python train.py --dataset="acted Russian speech (Dusha)" --train_examples=26041 --gain_aug_db=10 --input="log_mel" --targets=["emotion"] --mlp_ratio=6 --layer_scale_init=0.1 --layers=8 --label_smoothing=0.05 --momentum=0.9 --orthogonalizer="newton_schulz_5" --adamw_lr_other_params=0.0026 --ema_decay=0.99 --lr_schedule="constant" --weight_decay=0.0
Rows from block 4 of a small sound classifier, named by matrix and row number. Rows with one number belong to one neuron. Each number is 500 + 50 x the weight over its row's rms, rounded and kept within 0 to 999. All counts start at 0. Numbers have three digits each.
After each neuron's rows are labels from the 100 clips, of 14848, where the neuron reaches its highest value: "responds to" is what is common among them; "loudest band" is the band of the loudest frequency at the time of the peak. Only what is clearly more common there than usual is listed. The data: acted Russian speech (Dusha). In brackets: how many of the 100.
# fc1: MLP up (model.blocks.4.mlp.fc1.weight, 768x128), inputs 0-127
# fc2: MLP down (model.blocks.4.mlp.fc2.weight, 128x768, transposed), outputs 0-127

fc1.369:538548558451410444529434494569545521561540553498527459561548540545440565415521436515494421528490495538442593452513572513454416519523565422445628442509452496497531539556480609433518461504443418481528499543504426570483533491478436436538452500511572499501489511465494477492520491394471543506520496472551500557572432539370518556450543491449539612547458483413511441523453494536527449553562
fc2.369:439509452456430479548539530464463572426405484500440481465545515501485515510447490592538503563524557437504504511516451526464565555499488508505580556613516486546508594497508560409543421579393438509480472513468562495547532440359493578488472513610508453456514501516459481523491477469494351416599476481383509544507502469536536491587569450498445532418485517497452494517512532506593496502496
responds to: emotion: positive (66)
loudest band: 250 to 500 Hz (41)

fc1.616:504436493589533469499494406515513497515474530376435541481577505449463509526505658392473489459526348507471490540494587499506545516531473428527416538472494449506468500526515533494502532539535456479486549461530438489423519519517485500500541498484548527574502604497510437493591578517529547553529467483516523561557592517490392470483538514501553577479461468495513527476483407493463302490495
fc2.616:517532542436546472461440513525520530498461455680555468538504465526463469524418411504432549523586588583426468425498496501468570563460468491554496514492497566445594470506510477483533582501471450578504491384525576474474524531486486488492472499456420579551470589490489454482402448414529486506609560448470487529463459507433593486563481513586545557457502525443510525534440515529528586509531
responds to: emotion: positive (72)
loudest band: 500 to 1000 Hz (26)

fc1.176:537558528532474604498482534501454444515551571475536546484382480510561599506490479470525405462598560447471467407415588522550475513440461526488512458478510405473543619576511484492531435529550537470542564458543493488561482521521418503486500456459555503479446462554463495539516576484505497457455506467546430526524492513535438475521442623478447493537481495501533532576398381539609407448498
fc2.176:517494407484419420546484445539486517487456523462489534533562508453524534490536466500543521603506586603520519472393531592566471521493486454428587550565461469491495500559511538428502553650529474470482408418615521520498460520553480529493508475446492509476427513615448518435509605552532464575582440426493429437495466575454546437458545535500483549526519497504455573490474488527558523547480
responds to: emotion: angry (44)
loudest band: 4000 to 8000 Hz (32)

fc1.400:472609491484511578522457553521507636523576554589568422434463531481491466524521469582434534469551472412547458499575629525474468552418568580452423503461520385573438506562415525500480510607516523601527454502457393489490477483484472548472522536516438549538497551542494474515490438517532497430496515491434467429492469522502519453519503517512499526510488474500505479432470487460552491364429
fc2.400:533517492563423411502489450555424530406564465554492541456498471451488464473582416327476517525492505497499585394537437505547550483556451396557424591490512449546556528558422477505589513507556510440489471469529567479477501447559446419540549462393445517455483522524486545575480484577507457526461463544493464476521510514498540475513536507496444479384496565463482475463546445568439531448451
responds to: emotion: angry (53)
loudest band: 250 to 500 Hz (45)

fc1.574:485481519549581501464491523520473511522480419440499439613569586465477461393585413482474599498537515464507512529617483410491440496523503536468442461498509418555511463542393483480498490430479515557451564493533565575510482469559438520433572523581455533486411425480527398522473532572488459472463478488530506504612561522413583563515516535531529472435534452455566493483534487516465466602453
fc2.574:489510455490520624495525571515457425498432432523516511509482501532534524601405510555521432557508530510510443532452469355489515494430507602457601472552467384491498504626468484497445615534509529471543520455502477574447506444460521543404459495460507505399472499536518499559543509507488528552517492564501482559493582490513529436521385467507545582563508521373517445478563454524531494525460
responds to: emotion: angry (42); emotion: positive (40)
loudest band: 250 to 500 Hz (40); 500 to 1000 Hz (30)

fc1.726:441617543450479443539489496490528482401453550522447413518516487535489522460499484518566464336470501522492605521497547474548605490680400482455563484462491461359480487469471537541456532455528409503468466497532470533454466454490553531497438537412475560528465459557543475508520472524520574475482526525507518586479517535499463573544492477531498529494517432583512524455507434485460559519611
fc2.726:426486484450499484521557443413535447417416442504509339430490556484558505474465411473534585515564451468451486415515395483447478410515440548518501565499546494475502451482500548478487487502519607462484450469582507507512513568536578414501485521550469552516520522464372463571568522573458555459473447411525517518536568487439470514565515463484539546541589514434443472466552472480542480432555
responds to: emotion: positive (54)
loudest band: 500 to 1000 Hz (25)

fc1.729:458364531463520506473515553479575500489488518486483514472600487554460477575580457459562412514522542502447534469478501476535442499546550571517487430480506474483615556419470459494466519525534430437611507490586574550575438528501603536598534467540570445427452513493516500450427443526542497520507450517555408510501527531425474537442455548469545524493486408504405437554372521550517542470480
fc2.729:550455512436472490477464462528478479486501508516489490587503516516558594490518516526474493590329505434453507546501422562510477430520527486457490495523484522601544565562478475466527483478498495491473510483447537559554427579493500499493413481446528504459512423566442590583552507492514529476511392518398512578455454433421542529614463539467468474555455555482471540619488504567621495606455
responds to: emotion: positive (60)
loudest band: 250 to 500 Hz (43)

fc1.17:468391548555508508600502470586417391467477554496524497574575491494459541495477519498477500528426419562509478494533472479544497507481395450508492432508595520516467510383410519489515497509480488551521493531480490518514580438447501557515509504523515596465514454459566547408509453383629498507446527526528514584531518473498438561494562578481633525498446457511489451461556535438459383501538
fc2.17:584514485513429460440490394446471465488469514455433541461523478509487405587523424406586479536476520393449517524429578491530480479551593480474532463468429541555534580490494472518531520557506507462569554451505518480579490439517516522542564417543494533495512588488441467458539534507521390599564450583558536528444514427553499432476527584497517580440551501573505528572609517478441493545509
responds to: emotion: angry (39)
loudest band: 500 to 1000 Hz (35)