From a checkpoint of a small sound classifier.
Model: 1.67M parameters, log mel input, arch convnext, norm layernorm_no_bias, layers 8, width 128.
Data: 26041 training examples, 149.4 epochs.
Rows from block 3 of a small sound classifier, named by matrix and row number. Rows with one number belong to one neuron. Each number is 200 + 40 x the weight over its row's rms, rounded and kept within 0 to 999. All counts start at 0.
After each neuron's rows are labels from the 100 clips, of 14848, where the neuron reaches its highest value: "strongest on" is what is common among them. Only what is clearly more common there than usual is listed. The data: acted Russian speech (Dusha). In brackets: how many of the 100, against the usual share in percent.
# fc1: MLP up (model.blocks.3.mlp.fc1.weight, 768x128), inputs 0-63
# fc2: MLP down (model.blocks.3.mlp.fc2.weight, 128x768, transposed), outputs 0-63

fc1.194,219,243,195,181,220,251,211,155,161,145,159,209,198,232,186,222,167,183,250,281,222,141,224,171,237,181,259,210,182,125,131,197,153,172,238,184,193,259,205,240,145,191,226,197,167,211,200,183,231,129,153,223,258,240,217,194,198,199,129,216,204,216,237,269
fc2.194,176,193,213,147,232,176,176,186,161,156,269,207,200,167,187,225,213,130,183,211,179,178,212,256,221,197,176,180,195,141,226,182,307,151,211,280,270,235,180,210,161,216,219,164,216,215,211,111,223,198,104,149,163,227,138,251,216,112,174,232,286,214,204,178
strongest on: emotion: angry (42 vs 18.8)

fc1.687,187,213,209,173,195,271,192,240,100,243,164,236,173,162,231,180,226,212,248,212,151,204,148,199,173,175,197,196,246,144,214,275,227,258,272,227,193,228,173,145,241,219,199,231,165,141,126,203,215,127,249,227,211,176,326,163,181,139,198,205,227,221,171,225
fc2.687,100,249,235,267,121,241,223,182,219,184,235,185,171,266,234,224,250,246,204,191,254,237,130,150,248,206,177,199,161,261,217,158,234,152,226,243,177,197,236,217,218,148,247,191,165,196,187,234,220,111,256,156,159,297,228,127,220,248,170,240,192,178,144,152
strongest on: emotion: positive (39 vs 18.6)

fc1.394,203,172,252,212,154,160,224,230,181,230,130,220,153,148,171,157,208,187,203,199,154,247,170,149,258,200,222,181,206,218,261,181,208,144,221,248,131,191,199,245,219,181,301,167,264,225,173,246,217,270,204,231,225,235,215,175,175,169,213,207,141,143,248,206
fc2.394,181,126,238,193,243,227,221,269,208,191,197,197,177,212,206,194,240,197,176,200,173,187,147,176,205,220,153,252,93,210,244,164,253,214,240,265,165,173,210,231,199,206,227,271,81,197,208,224,172,128,70,197,205,222,159,236,146,229,154,197,245,184,230,166
strongest on: emotion: angry (42 vs 18.8)

fc1.483,223,171,201,170,180,185,145,117,91,230,197,242,193,158,246,196,306,177,198,145,210,218,154,144,249,121,175,212,193,191,187,176,160,152,216,187,254,200,149,143,173,169,219,207,163,200,177,268,269,210,247,181,204,225,199,211,162,204,148,224,128,257,165,189
fc2.483,114,250,185,262,162,232,216,195,151,193,239,228,286,307,223,201,203,171,229,228,219,235,220,123,193,93,198,216,211,187,171,167,189,218,182,204,251,198,213,162,191,258,169,180,102,191,211,200,199,175,140,244,203,242,241,204,207,240,240,251,171,195,190,198
strongest on: emotion: positive (43 vs 18.6)

fc1.202,233,176,215,172,150,209,157,218,216,277,199,243,210,270,210,196,181,241,257,191,243,218,215,166,190,210,332,200,142,166,154,208,197,158,72,131,238,213,199,165,139,178,232,211,165,204,186,248,237,182,158,230,225,195,126,243,187,166,227,161,209,152,154,191
fc2.202,201,101,254,249,143,280,208,199,185,175,279,211,250,148,234,242,192,182,230,229,159,151,228,231,219,164,216,124,185,252,235,192,187,237,193,194,175,203,213,238,152,185,199,185,277,224,133,149,166,282,212,125,249,240,169,221,127,225,197,220,231,239,172,218
strongest on: emotion: positive (44 vs 18.6)

fc1.212,168,176,268,167,218,267,285,244,141,270,187,216,120,186,177,185,202,222,222,135,173,217,174,212,133,238,216,201,198,221,163,217,272,151,138,280,158,197,139,202,231,192,143,162,209,189,191,163,249,199,158,206,293,191,209,254,169,162,170,204,180,227,228,188
fc2.212,203,234,207,212,222,195,198,203,271,122,187,152,189,220,212,249,249,177,243,285,203,160,136,184,221,107,168,166,144,230,246,220,203,183,223,184,204,271,229,236,169,117,279,282,296,238,216,258,148,204,172,211,290,178,184,140,210,210,191,201,187,156,198,106
strongest on: emotion: angry (46 vs 18.8)

fc1.68,170,217,177,93,182,159,233,156,279,249,215,196,154,169,184,193,225,241,217,167,155,204,239,182,266,159,229,184,274,207,195,154,160,248,103,125,208,218,173,231,192,212,245,221,254,209,173,176,227,178,219,200,245,203,178,212,178,156,172,227,281,198,180,201
fc2.68,222,227,214,208,143,226,251,161,183,137,171,189,211,308,147,250,197,147,215,240,210,230,201,195,205,141,197,280,217,198,263,191,205,214,169,206,307,196,172,223,182,182,99,223,142,179,173,211,166,209,184,212,201,280,147,153,209,173,206,199,183,160,187,205
strongest on: emotion: positive (43 vs 18.6)

fc1.627,245,171,234,188,219,232,220,293,143,207,274,200,153,209,223,167,197,138,250,279,222,202,219,252,162,226,224,138,190,168,187,191,157,163,186,226,184,179,230,225,233,174,190,187,185,190,178,229,193,251,149,144,184,159,221,360,218,161,241,215,185,158,129,146
fc2.627,231,249,189,166,219,181,203,191,180,151,249,163,172,152,160,129,185,162,270,204,247,226,246,262,207,290,193,207,233,217,204,204,212,219,248,259,162,194,296,205,165,216,199,188,211,203,188,228,286,173,256,234,241,193,259,215,190,252,206,185,260,255,249,233
strongest on: emotion: positive (47 vs 18.6)

fc1.493,202,202,206,194,258,232,189,184,250,228,213,246,175,217,181,261,156,141,214,207,263,206,213,269,190,271,209,167,319,232,209,247,185,229,165,181,215,151,203,241,112,296,229,113,232,179,261,208,152,142,217,251,202,216,155,194,184,179,190,159,223,182,201,184
fc2.493,187,232,137,284,225,250,151,196,236,180,221,280,166,182,219,181,285,184,174,230,180,197,175,189,197,146,231,258,154,146,237,277,188,196,152,210,189,158,196,228,227,225,225,192,164,179,233,175,204,147,176,151,234,183,176,221,181,199,225,221,182,210,233,200
strongest on: emotion: angry (42 vs 18.8)

fc1.696,185,157,212,211,156,228,189,255,220,166,256,154,254,287,140,195,203,229,218,218,215,257,209,192,223,118,204,216,195,215,155,158,159,214,218,238,172,215,191,186,278,222,199,204,192,253,127,213,200,165,214,154,152,240,267,228,160,190,160,206,175,186,260,97
fc2.696,137,175,203,166,220,144,266,226,188,173,241,226,231,202,191,190,226,179,248,277,223,257,219,220,193,224,157,194,142,252,213,197,209,197,197,208,165,247,207,248,197,234,138,192,161,208,222,171,186,237,182,286,207,205,238,165,215,194,132,247,301,153,161,120
strongest on: emotion: angry (41 vs 18.8)

fc1.428,223,183,219,158,198,169,178,232,176,242,209,201,225,209,228,159,213,202,239,221,158,248,235,227,201,273,201,180,266,148,199,237,158,225,165,125,148,202,187,190,176,177,202,196,183,161,230,183,151,286,216,184,279,157,108,178,209,167,138,199,267,76,181,175
fc2.428,218,261,194,226,195,183,208,204,229,183,193,178,246,224,216,155,195,85,235,199,188,191,225,184,180,137,117,221,171,151,250,262,223,190,187,190,205,199,224,240,227,183,278,249,212,181,154,232,215,227,236,260,197,188,318,129,232,242,195,174,182,204,263,190
strongest on: emotion: positive (42 vs 18.6)

fc1.11,192,220,222,160,179,158,204,268,140,209,150,166,155,211,236,217,230,254,210,205,197,275,204,158,173,172,208,180,286,170,195,222,218,220,275,172,234,201,235,138,191,181,233,146,168,190,227,186,222,217,138,178,220,162,237,183,211,229,189,187,244,190,75,172
fc2.11,150,175,266,200,192,202,158,204,218,183,228,270,141,203,218,202,303,148,235,191,167,157,180,194,276,134,200,213,232,197,248,236,221,218,239,234,165,226,244,134,219,280,245,197,123,196,223,202,261,181,193,229,223,305,276,213,211,197,184,223,184,228,117,198
strongest on: emotion: positive (51 vs 18.6)

fc1.10,183,163,222,146,151,225,229,209,197,204,257,214,234,143,196,255,180,134,279,297,197,232,174,206,231,172,229,177,279,246,191,206,151,265,172,203,182,166,145,273,125,229,221,137,198,129,179,206,189,207,128,135,242,180,184,266,231,208,199,202,220,145,240,228
fc2.10,207,167,275,254,212,226,242,222,232,206,185,109,185,179,143,205,187,191,240,168,239,225,224,175,184,167,196,258,186,179,222,238,170,230,199,220,224,155,148,280,219,244,242,284,242,256,177,220,214,180,215,187,147,231,192,276,199,209,182,130,193,188,214,223
strongest on: emotion: positive (45 vs 18.6)

fc1.426,206,222,144,165,178,119,302,99,180,242,140,193,216,216,265,211,218,178,188,231,187,153,164,191,251,280,210,135,224,231,210,192,319,174,213,203,120,218,255,144,227,188,111,233,281,220,189,230,155,190,206,168,137,168,178,178,271,206,225,203,166,196,257,197
fc2.426,214,169,211,175,181,252,163,217,170,224,237,159,165,172,247,170,177,160,163,233,192,160,192,159,194,163,89,176,166,206,199,176,190,183,182,267,187,215,159,125,256,243,156,138,186,176,205,203,155,175,198,206,128,143,187,189,201,206,226,210,241,237,236,179
strongest on: emotion: angry (43 vs 18.8)

fc1.551,176,137,214,208,223,184,192,155,146,201,181,186,230,159,166,219,169,170,171,210,135,179,209,187,221,182,213,238,199,118,184,199,204,197,187,232,175,95,228,231,251,232,223,197,225,174,198,167,246,111,207,229,185,202,188,238,140,182,173,231,268,175,291,185
fc2.551,208,173,225,206,214,207,162,163,212,202,229,226,195,217,249,163,156,184,165,278,191,238,182,133,201,200,182,247,167,145,212,310,181,185,192,199,256,196,158,93,254,214,211,237,137,207,232,219,190,189,226,163,198,229,166,237,186,202,210,114,233,183,293,229
strongest on: emotion: positive (46 vs 18.6)

fc1.488,246,239,178,199,208,196,200,210,217,224,166,179,179,184,269,162,185,169,216,294,230,191,202,224,232,165,144,130,262,221,163,196,220,270,193,120,213,247,109,205,165,260,270,198,187,178,178,172,230,220,186,191,249,275,198,201,206,233,181,252,173,141,176,241
fc2.488,113,243,207,158,216,190,216,149,127,169,228,175,127,227,254,255,157,186,245,143,256,175,153,152,193,279,155,204,164,183,238,240,165,190,206,238,184,199,222,192,257,158,157,227,224,177,177,239,189,219,213,159,160,251,224,221,239,133,170,247,196,101,201,250
strongest on: emotion: angry (39 vs 18.8); emotion: positive (38 vs 18.6)

fc1.8,296,158,228,129,278,214,175,205,227,300,202,151,241,152,162,194,162,227,180,268,143,213,221,121,217,247,177,199,150,207,188,143,203,171,229,179,241,227,193,177,198,209,168,197,179,131,168,182,149,144,227,173,271,247,217,192,176,210,229,240,183,224,214,203
fc2.8,210,215,246,229,219,269,224,232,147,216,220,278,161,201,251,196,148,231,161,144,246,219,247,188,182,222,228,228,227,231,223,165,214,225,194,151,169,210,192,225,229,191,285,171,209,213,161,224,204,234,234,137,206,170,192,194,203,167,187,192,162,179,195,230
strongest on: emotion: positive (41 vs 18.6)

fc1.315,255,207,171,192,228,192,155,201,164,262,217,149,223,220,175,215,209,221,269,162,183,223,147,164,285,199,206,147,234,213,234,219,237,182,190,140,209,178,197,204,202,268,173,286,225,227,258,184,239,217,202,218,224,182,212,204,162,121,97,209,212,243,83,244
fc2.315,194,189,248,188,212,199,202,250,260,191,228,240,177,153,172,235,203,190,272,180,267,252,154,237,263,212,239,231,282,245,176,250,177,137,173,187,194,255,166,189,118,199,168,205,195,243,216,219,144,209,268,184,154,182,143,177,181,263,187,169,149,186,240,149
strongest on: emotion: positive (41 vs 18.6)

fc1.431,246,162,189,196,167,163,252,173,119,161,168,245,281,206,304,185,285,144,263,225,159,145,239,159,173,196,194,164,216,177,290,221,183,212,212,213,190,220,189,175,199,234,222,187,193,230,263,151,159,161,174,259,211,267,267,245,189,167,157,165,207,219,242,254
fc2.431,196,239,290,162,220,149,272,176,248,105,218,190,267,166,172,148,176,174,218,127,162,238,139,158,212,165,170,204,211,207,241,274,204,128,184,263,165,142,260,265,169,173,248,185,174,204,167,286,176,200,208,230,168,284,150,232,216,155,217,208,254,187,210,170
strongest on: emotion: angry (43 vs 18.8)

fc1.421,251,219,254,190,203,172,162,189,281,256,183,168,142,226,217,204,153,149,255,204,242,255,236,192,193,241,239,150,168,223,175,84,172,171,225,198,207,260,199,189,186,254,194,128,222,266,187,135,235,144,161,223,208,206,253,209,223,170,133,150,210,155,241,230
fc2.421,242,204,240,214,238,228,231,210,171,177,150,133,184,194,214,146,211,116,134,198,241,191,151,193,207,182,215,175,235,203,264,231,178,147,221,248,172,176,184,205,229,228,193,126,215,279,175,159,266,152,122,256,211,183,185,185,160,172,191,141,192,226,161,227
strongest on: emotion: positive (41 vs 18.6)

fc1.616,104,183,197,218,201,151,212,292,290,199,210,156,211,199,190,208,258,183,178,229,263,282,214,274,255,235,206,210,196,282,230,195,214,188,244,228,167,170,149,215,182,192,119,232,253,182,161,198,199,230,175,242,234,187,156,182,183,174,168,175,181,150,204,109
fc2.616,203,162,211,186,222,207,205,266,204,249,201,155,169,179,197,229,170,140,246,135,200,254,232,204,199,179,164,184,213,163,230,204,271,167,210,219,190,216,164,238,204,165,189,273,265,212,231,162,172,132,149,154,252,236,187,212,178,187,248,251,181,198,290,153
strongest on: emotion: angry (49 vs 18.8)

fc1.518,179,276,199,237,142,194,144,217,163,225,219,224,178,168,200,96,215,170,207,210,209,191,212,240,154,231,258,223,186,219,229,198,219,213,172,239,176,208,250,183,148,210,270,133,173,235,217,168,184,207,172,219,167,176,120,171,205,259,143,200,323,142,206,186
fc2.518,238,196,223,144,202,226,162,199,211,127,198,260,195,172,198,120,227,168,265,212,154,156,190,197,234,184,231,198,248,247,198,172,157,221,252,223,200,160,236,164,208,218,154,146,181,251,202,119,202,214,168,177,160,238,180,234,283,206,255,222,260,194,216,228
strongest on: emotion: positive (59 vs 18.6)

fc1.756,256,207,228,173,188,185,167,184,145,201,180,214,246,155,164,231,177,234,156,254,170,215,169,185,225,193,208,215,228,253,258,227,216,173,245,192,199,224,119,173,223,241,207,218,254,304,138,188,187,223,143,206,155,246,114,233,181,203,186,195,205,223,188,140
fc2.756,102,239,173,197,217,232,205,208,215,231,173,127,180,179,245,225,261,187,181,280,142,177,237,200,122,163,169,209,272,227,231,282,130,196,181,149,228,200,165,233,176,173,166,203,263,198,194,227,147,249,232,238,137,180,180,198,157,255,182,158,167,189,283,205
strongest on: emotion: angry (44 vs 18.8)

fc1.484,164,235,250,200,189,210,195,182,205,115,197,214,146,163,191,160,187,187,136,180,218,157,198,189,164,210,220,210,239,197,161,185,172,174,232,149,185,192,255,224,233,206,220,158,189,243,215,255,245,99,226,200,198,194,265,204,164,152,224,233,212,232,259,218
fc2.484,241,224,225,238,235,160,116,225,256,119,184,222,200,188,184,160,195,230,190,214,195,155,231,216,250,190,254,235,230,106,213,288,244,182,236,231,168,232,165,193,177,253,220,222,198,265,190,210,271,148,233,201,259,139,193,164,200,209,227,212,233,188,125,210
strongest on: emotion: positive (38 vs 18.6)

fc1.330,278,201,187,178,128,172,119,200,170,215,239,235,207,239,168,156,174,212,218,229,201,172,197,221,236,174,141,223,195,145,219,203,240,187,191,152,226,273,245,191,189,223,168,164,215,212,180,218,185,137,190,89,237,153,221,185,202,146,193,219,162,342,157,131
fc2.330,243,177,231,141,118,187,207,205,158,236,230,220,173,229,245,235,227,167,256,162,222,175,138,209,220,155,208,130,288,201,206,201,236,163,222,220,179,224,143,273,131,167,163,186,261,180,152,147,203,185,112,201,127,155,183,226,124,205,171,202,180,245,214,183
strongest on: emotion: angry (43 vs 18.8)

fc1.463,230,192,219,242,295,200,235,131,231,198,209,224,175,205,233,110,149,148,133,203,167,214,200,225,183,159,239,176,228,208,209,213,174,212,182,202,187,170,198,200,200,182,236,254,252,158,210,278,249,178,197,246,164,152,179,134,202,228,187,181,250,252,225,216
fc2.463,217,166,238,241,213,192,217,224,181,272,154,224,167,195,200,271,156,198,293,229,159,215,244,219,147,106,291,199,161,252,244,197,233,233,216,221,182,204,205,159,136,185,130,202,116,309,189,250,279,232,254,170,225,177,219,199,271,174,209,181,208,163,237,252
strongest on: emotion: positive (39 vs 18.6)

fc1.274,100,224,219,137,199,207,211,155,206,190,152,197,213,233,232,175,168,158,213,210,212,200,199,197,236,191,186,172,209,193,198,247,167,291,188,187,239,225,168,187,194,197,161,228,187,127,250,228,188,223,148,138,163,217,152,222,215,320,184,228,222,234,114,227
fc2.274,192,109,196,210,221,239,149,185,154,168,215,202,246,160,223,142,193,145,174,156,242,149,169,290,178,202,120,217,203,211,234,260,233,108,179,151,237,217,183,170,141,241,200,200,228,129,174,122,181,190,218,170,208,185,213,142,204,267,133,192,162,111,203,184
strongest on: emotion: angry (39 vs 18.8)

fc1.697,227,167,225,215,186,156,233,303,230,233,224,186,164,203,175,166,242,215,222,187,289,164,182,237,251,256,255,198,178,212,148,162,159,185,226,241,220,190,102,195,209,169,187,277,133,162,96,185,138,190,212,216,217,236,216,176,132,191,103,251,206,202,221,176
fc2.697,211,265,173,299,164,210,238,196,215,141,210,169,184,177,201,181,181,188,230,164,212,230,162,205,245,225,223,172,191,161,207,246,130,123,256,202,180,127,210,250,262,188,148,262,233,158,188,178,240,207,219,166,197,215,256,184,204,234,208,215,154,241,245,143
strongest on: emotion: angry (46 vs 18.8)

fc1.101,250,191,136,221,237,184,171,158,226,217,162,262,280,202,202,226,155,199,172,106,193,184,206,268,173,132,199,230,243,202,146,247,203,182,264,176,220,210,181,169,174,203,230,120,236,167,221,210,209,249,203,205,182,199,166,215,185,190,190,206,201,196,203,191
fc2.101,148,203,189,246,254,213,195,147,181,232,261,123,199,134,186,223,186,148,184,230,211,219,203,203,164,229,210,259,200,219,286,239,196,169,162,178,137,130,151,246,236,193,188,221,204,197,200,209,155,106,196,175,231,167,239,188,208,226,177,195,224,247,206,165
strongest on: emotion: angry (51 vs 18.8)

fc1.13,143,182,214,175,198,292,250,159,165,267,170,192,179,163,212,196,209,218,213,224,109,209,198,208,180,185,231,176,135,224,157,267,166,220,209,177,251,210,210,183,193,202,225,212,172,121,229,149,216,184,260,204,219,194,239,223,234,178,116,252,244,130,239,261
fc2.13,156,251,198,178,211,160,270,177,135,214,195,186,189,203,247,223,224,174,268,210,238,214,256,200,230,171,147,164,286,264,231,158,188,172,189,190,200,236,235,293,183,150,188,174,231,202,243,249,124,221,117,223,233,221,190,163,208,213,175,155,220,198,195,152
strongest on: emotion: angry (70 vs 18.8)

fc1.157,157,171,222,228,224,145,216,208,174,212,161,165,266,91,202,180,190,149,212,254,162,238,177,159,91,172,212,242,205,144,171,214,177,128,249,196,207,232,203,208,225,195,261,202,251,201,235,252,200,211,192,295,133,217,206,155,197,225,131,222,195,129,214,178
fc2.157,181,153,190,252,194,189,188,169,181,187,236,238,275,192,139,142,204,192,226,224,235,108,199,226,214,153,221,236,220,217,251,152,223,143,128,224,196,240,151,168,193,137,132,250,172,239,204,193,141,201,199,209,174,268,176,196,205,208,196,203,205,275,174,214
strongest on: emotion: positive (57 vs 18.6)

fc1.636,207,167,212,228,244,286,249,173,171,286,187,151,152,203,126,222,203,152,195,185,165,203,236,278,176,121,166,140,271,236,210,213,215,220,209,211,178,210,189,186,256,176,217,191,209,190,187,219,177,220,232,239,265,155,146,224,126,177,202,151,224,194,175,281
fc2.636,264,222,220,195,159,201,179,200,149,183,231,204,113,196,262,226,245,187,205,190,183,190,200,266,223,139,173,191,173,220,272,232,163,172,184,131,139,191,277,197,144,189,228,195,183,195,198,218,233,173,152,177,162,248,181,190,151,142,213,232,224,189,221,211
strongest on: emotion: angry (45 vs 18.8)

fc1.29,205,149,227,201,210,148,202,233,191,202,175,170,149,150,236,182,203,177,197,179,138,222,215,159,168,249,192,210,272,181,151,188,140,169,230,164,241,225,225,165,229,177,213,201,133,188,293,178,133,231,220,170,131,262,255,181,156,245,225,166,213,102,220,156
fc2.29,165,193,182,195,264,241,210,230,142,203,178,170,213,151,222,200,280,283,207,227,312,194,257,168,208,198,197,220,186,173,224,230,141,158,209,236,296,211,135,263,205,220,198,186,209,212,163,195,222,181,221,145,197,218,219,205,234,213,203,223,216,175,191,331
strongest on: emotion: positive (42 vs 18.6)

fc1.393,245,256,165,199,175,282,146,90,236,231,187,198,195,187,183,159,232,254,173,209,151,175,198,101,210,236,203,239,228,215,191,228,175,153,147,181,198,196,270,223,231,210,202,130,141,206,253,163,180,199,200,196,223,298,215,204,178,241,213,177,157,220,226,174
fc2.393,218,271,171,142,202,193,240,261,195,246,266,158,211,153,189,166,211,174,216,241,203,224,188,196,231,169,274,165,213,219,214,128,288,238,273,198,241,151,194,254,196,232,253,260,209,213,248,186,200,279,173,187,237,216,227,219,214,273,122,226,238,178,223,194
strongest on: emotion: positive (40 vs 18.6)

fc1.546,200,193,199,232,197,172,226,95,185,200,241,194,211,207,246,236,128,232,216,138,159,188,200,171,241,175,231,128,163,151,228,228,219,184,248,138,198,153,300,203,207,125,223,165,206,185,199,150,196,277,191,215,207,221,218,132,234,262,247,218,170,213,219,194
fc2.546,210,176,267,207,201,185,175,161,143,181,222,139,154,151,182,201,182,251,217,198,240,277,157,182,149,216,136,214,232,207,192,238,274,164,197,236,149,104,224,211,234,160,211,171,256,208,251,217,180,155,250,249,231,176,236,256,241,243,244,221,268,193,198,112
strongest on: emotion: angry (44 vs 18.8)

fc1.495,115,273,132,240,227,136,196,226,220,198,215,157,176,163,194,201,190,115,272,217,193,156,210,202,250,153,152,251,228,188,202,309,203,206,207,154,210,221,168,171,211,224,185,179,265,203,213,224,268,211,161,252,224,249,262,179,140,201,163,216,271,202,233,215
fc2.495,225,291,249,247,253,183,155,178,144,199,240,207,174,234,228,243,185,214,201,190,165,167,179,152,317,219,165,156,228,187,194,248,160,216,145,191,189,189,154,129,227,222,168,238,246,196,155,243,147,191,251,198,261,212,216,256,145,246,204,204,187,240,224,252
strongest on: emotion: positive (49 vs 18.6)

fc1.591,223,142,168,260,277,238,261,245,159,221,197,174,184,173,209,161,186,200,239,165,103,248,153,206,222,223,182,151,200,221,238,108,184,216,190,155,134,156,249,189,115,203,200,29,225,171,255,206,182,234,265,207,167,139,156,202,147,198,231,178,222,183,166,176
fc2.591,222,231,245,211,174,239,176,232,233,157,193,259,204,195,277,276,233,166,188,190,202,183,183,256,220,178,159,207,280,198,201,283,191,168,220,252,136,199,245,212,194,219,211,254,187,215,176,228,134,179,116,170,249,211,233,228,215,232,171,252,221,219,172,217
strongest on: emotion: angry (41 vs 18.8)

fc1.720,149,277,176,183,226,185,281,137,228,194,253,144,196,267,152,175,162,146,201,215,267,200,196,178,248,226,263,220,202,192,143,181,215,156,224,235,194,240,183,173,177,290,262,147,255,176,174,204,242,189,151,165,195,173,236,151,234,180,157,227,161,256,242,203
fc2.720,197,233,244,180,285,187,232,143,223,224,242,142,198,193,201,203,207,237,290,226,217,151,190,213,119,151,193,156,143,202,195,172,198,154,190,209,206,185,148,280,224,229,155,183,159,208,177,210,154,268,154,253,188,196,217,285,269,198,251,232,285,202,213,189
strongest on: emotion: angry (42 vs 18.8)

fc1.634,167,160,199,224,196,230,197,238,209,194,224,239,234,152,218,162,170,78,171,302,272,175,195,244,250,234,163,194,238,147,264,310,273,181,153,226,230,254,250,160,143,199,214,198,198,219,171,215,163,188,219,244,201,161,209,184,190,212,198,200,199,237,159,167
fc2.634,169,222,132,291,169,231,231,183,200,133,195,193,156,98,188,246,176,265,142,229,189,162,148,198,227,182,194,253,185,242,192,199,149,197,232,199,89,216,200,265,190,144,221,192,218,226,178,181,169,177,170,246,207,161,236,231,140,142,275,143,160,247,250,146
strongest on: emotion: angry (40 vs 18.8)

fc1.461,226,227,120,149,210,226,243,184,256,247,180,191,228,218,242,189,260,216,174,146,181,290,220,156,238,227,277,182,239,156,198,185,228,125,161,113,186,198,181,248,139,174,264,204,180,206,116,240,164,196,233,147,229,175,216,210,193,193,141,251,250,179,124,203
fc2.461,227,168,210,193,181,196,248,206,168,170,216,265,198,200,169,186,241,194,142,258,287,231,167,201,210,155,199,214,252,206,160,140,163,213,259,218,260,206,234,195,165,265,262,241,176,227,163,212,201,223,229,229,187,197,209,239,119,291,192,263,190,200,184,291
strongest on: emotion: positive (38 vs 18.6)

fc1.218,206,193,164,156,246,270,203,142,231,252,160,148,250,254,224,255,259,250,161,171,183,200,249,214,166,193,251,127,107,174,161,181,209,200,188,188,230,194,221,170,211,212,199,226,227,227,215,176,149,185,215,191,191,188,144,231,229,101,179,232,155,238,187,152
fc2.218,179,133,240,171,211,170,224,195,176,102,181,180,240,232,154,235,259,202,236,240,191,213,220,145,229,164,202,213,225,215,239,151,231,205,233,195,263,193,215,174,143,194,233,239,129,196,170,153,221,150,211,155,201,195,241,185,196,208,158,212,165,208,246,304
strongest on: emotion: positive (45 vs 18.6)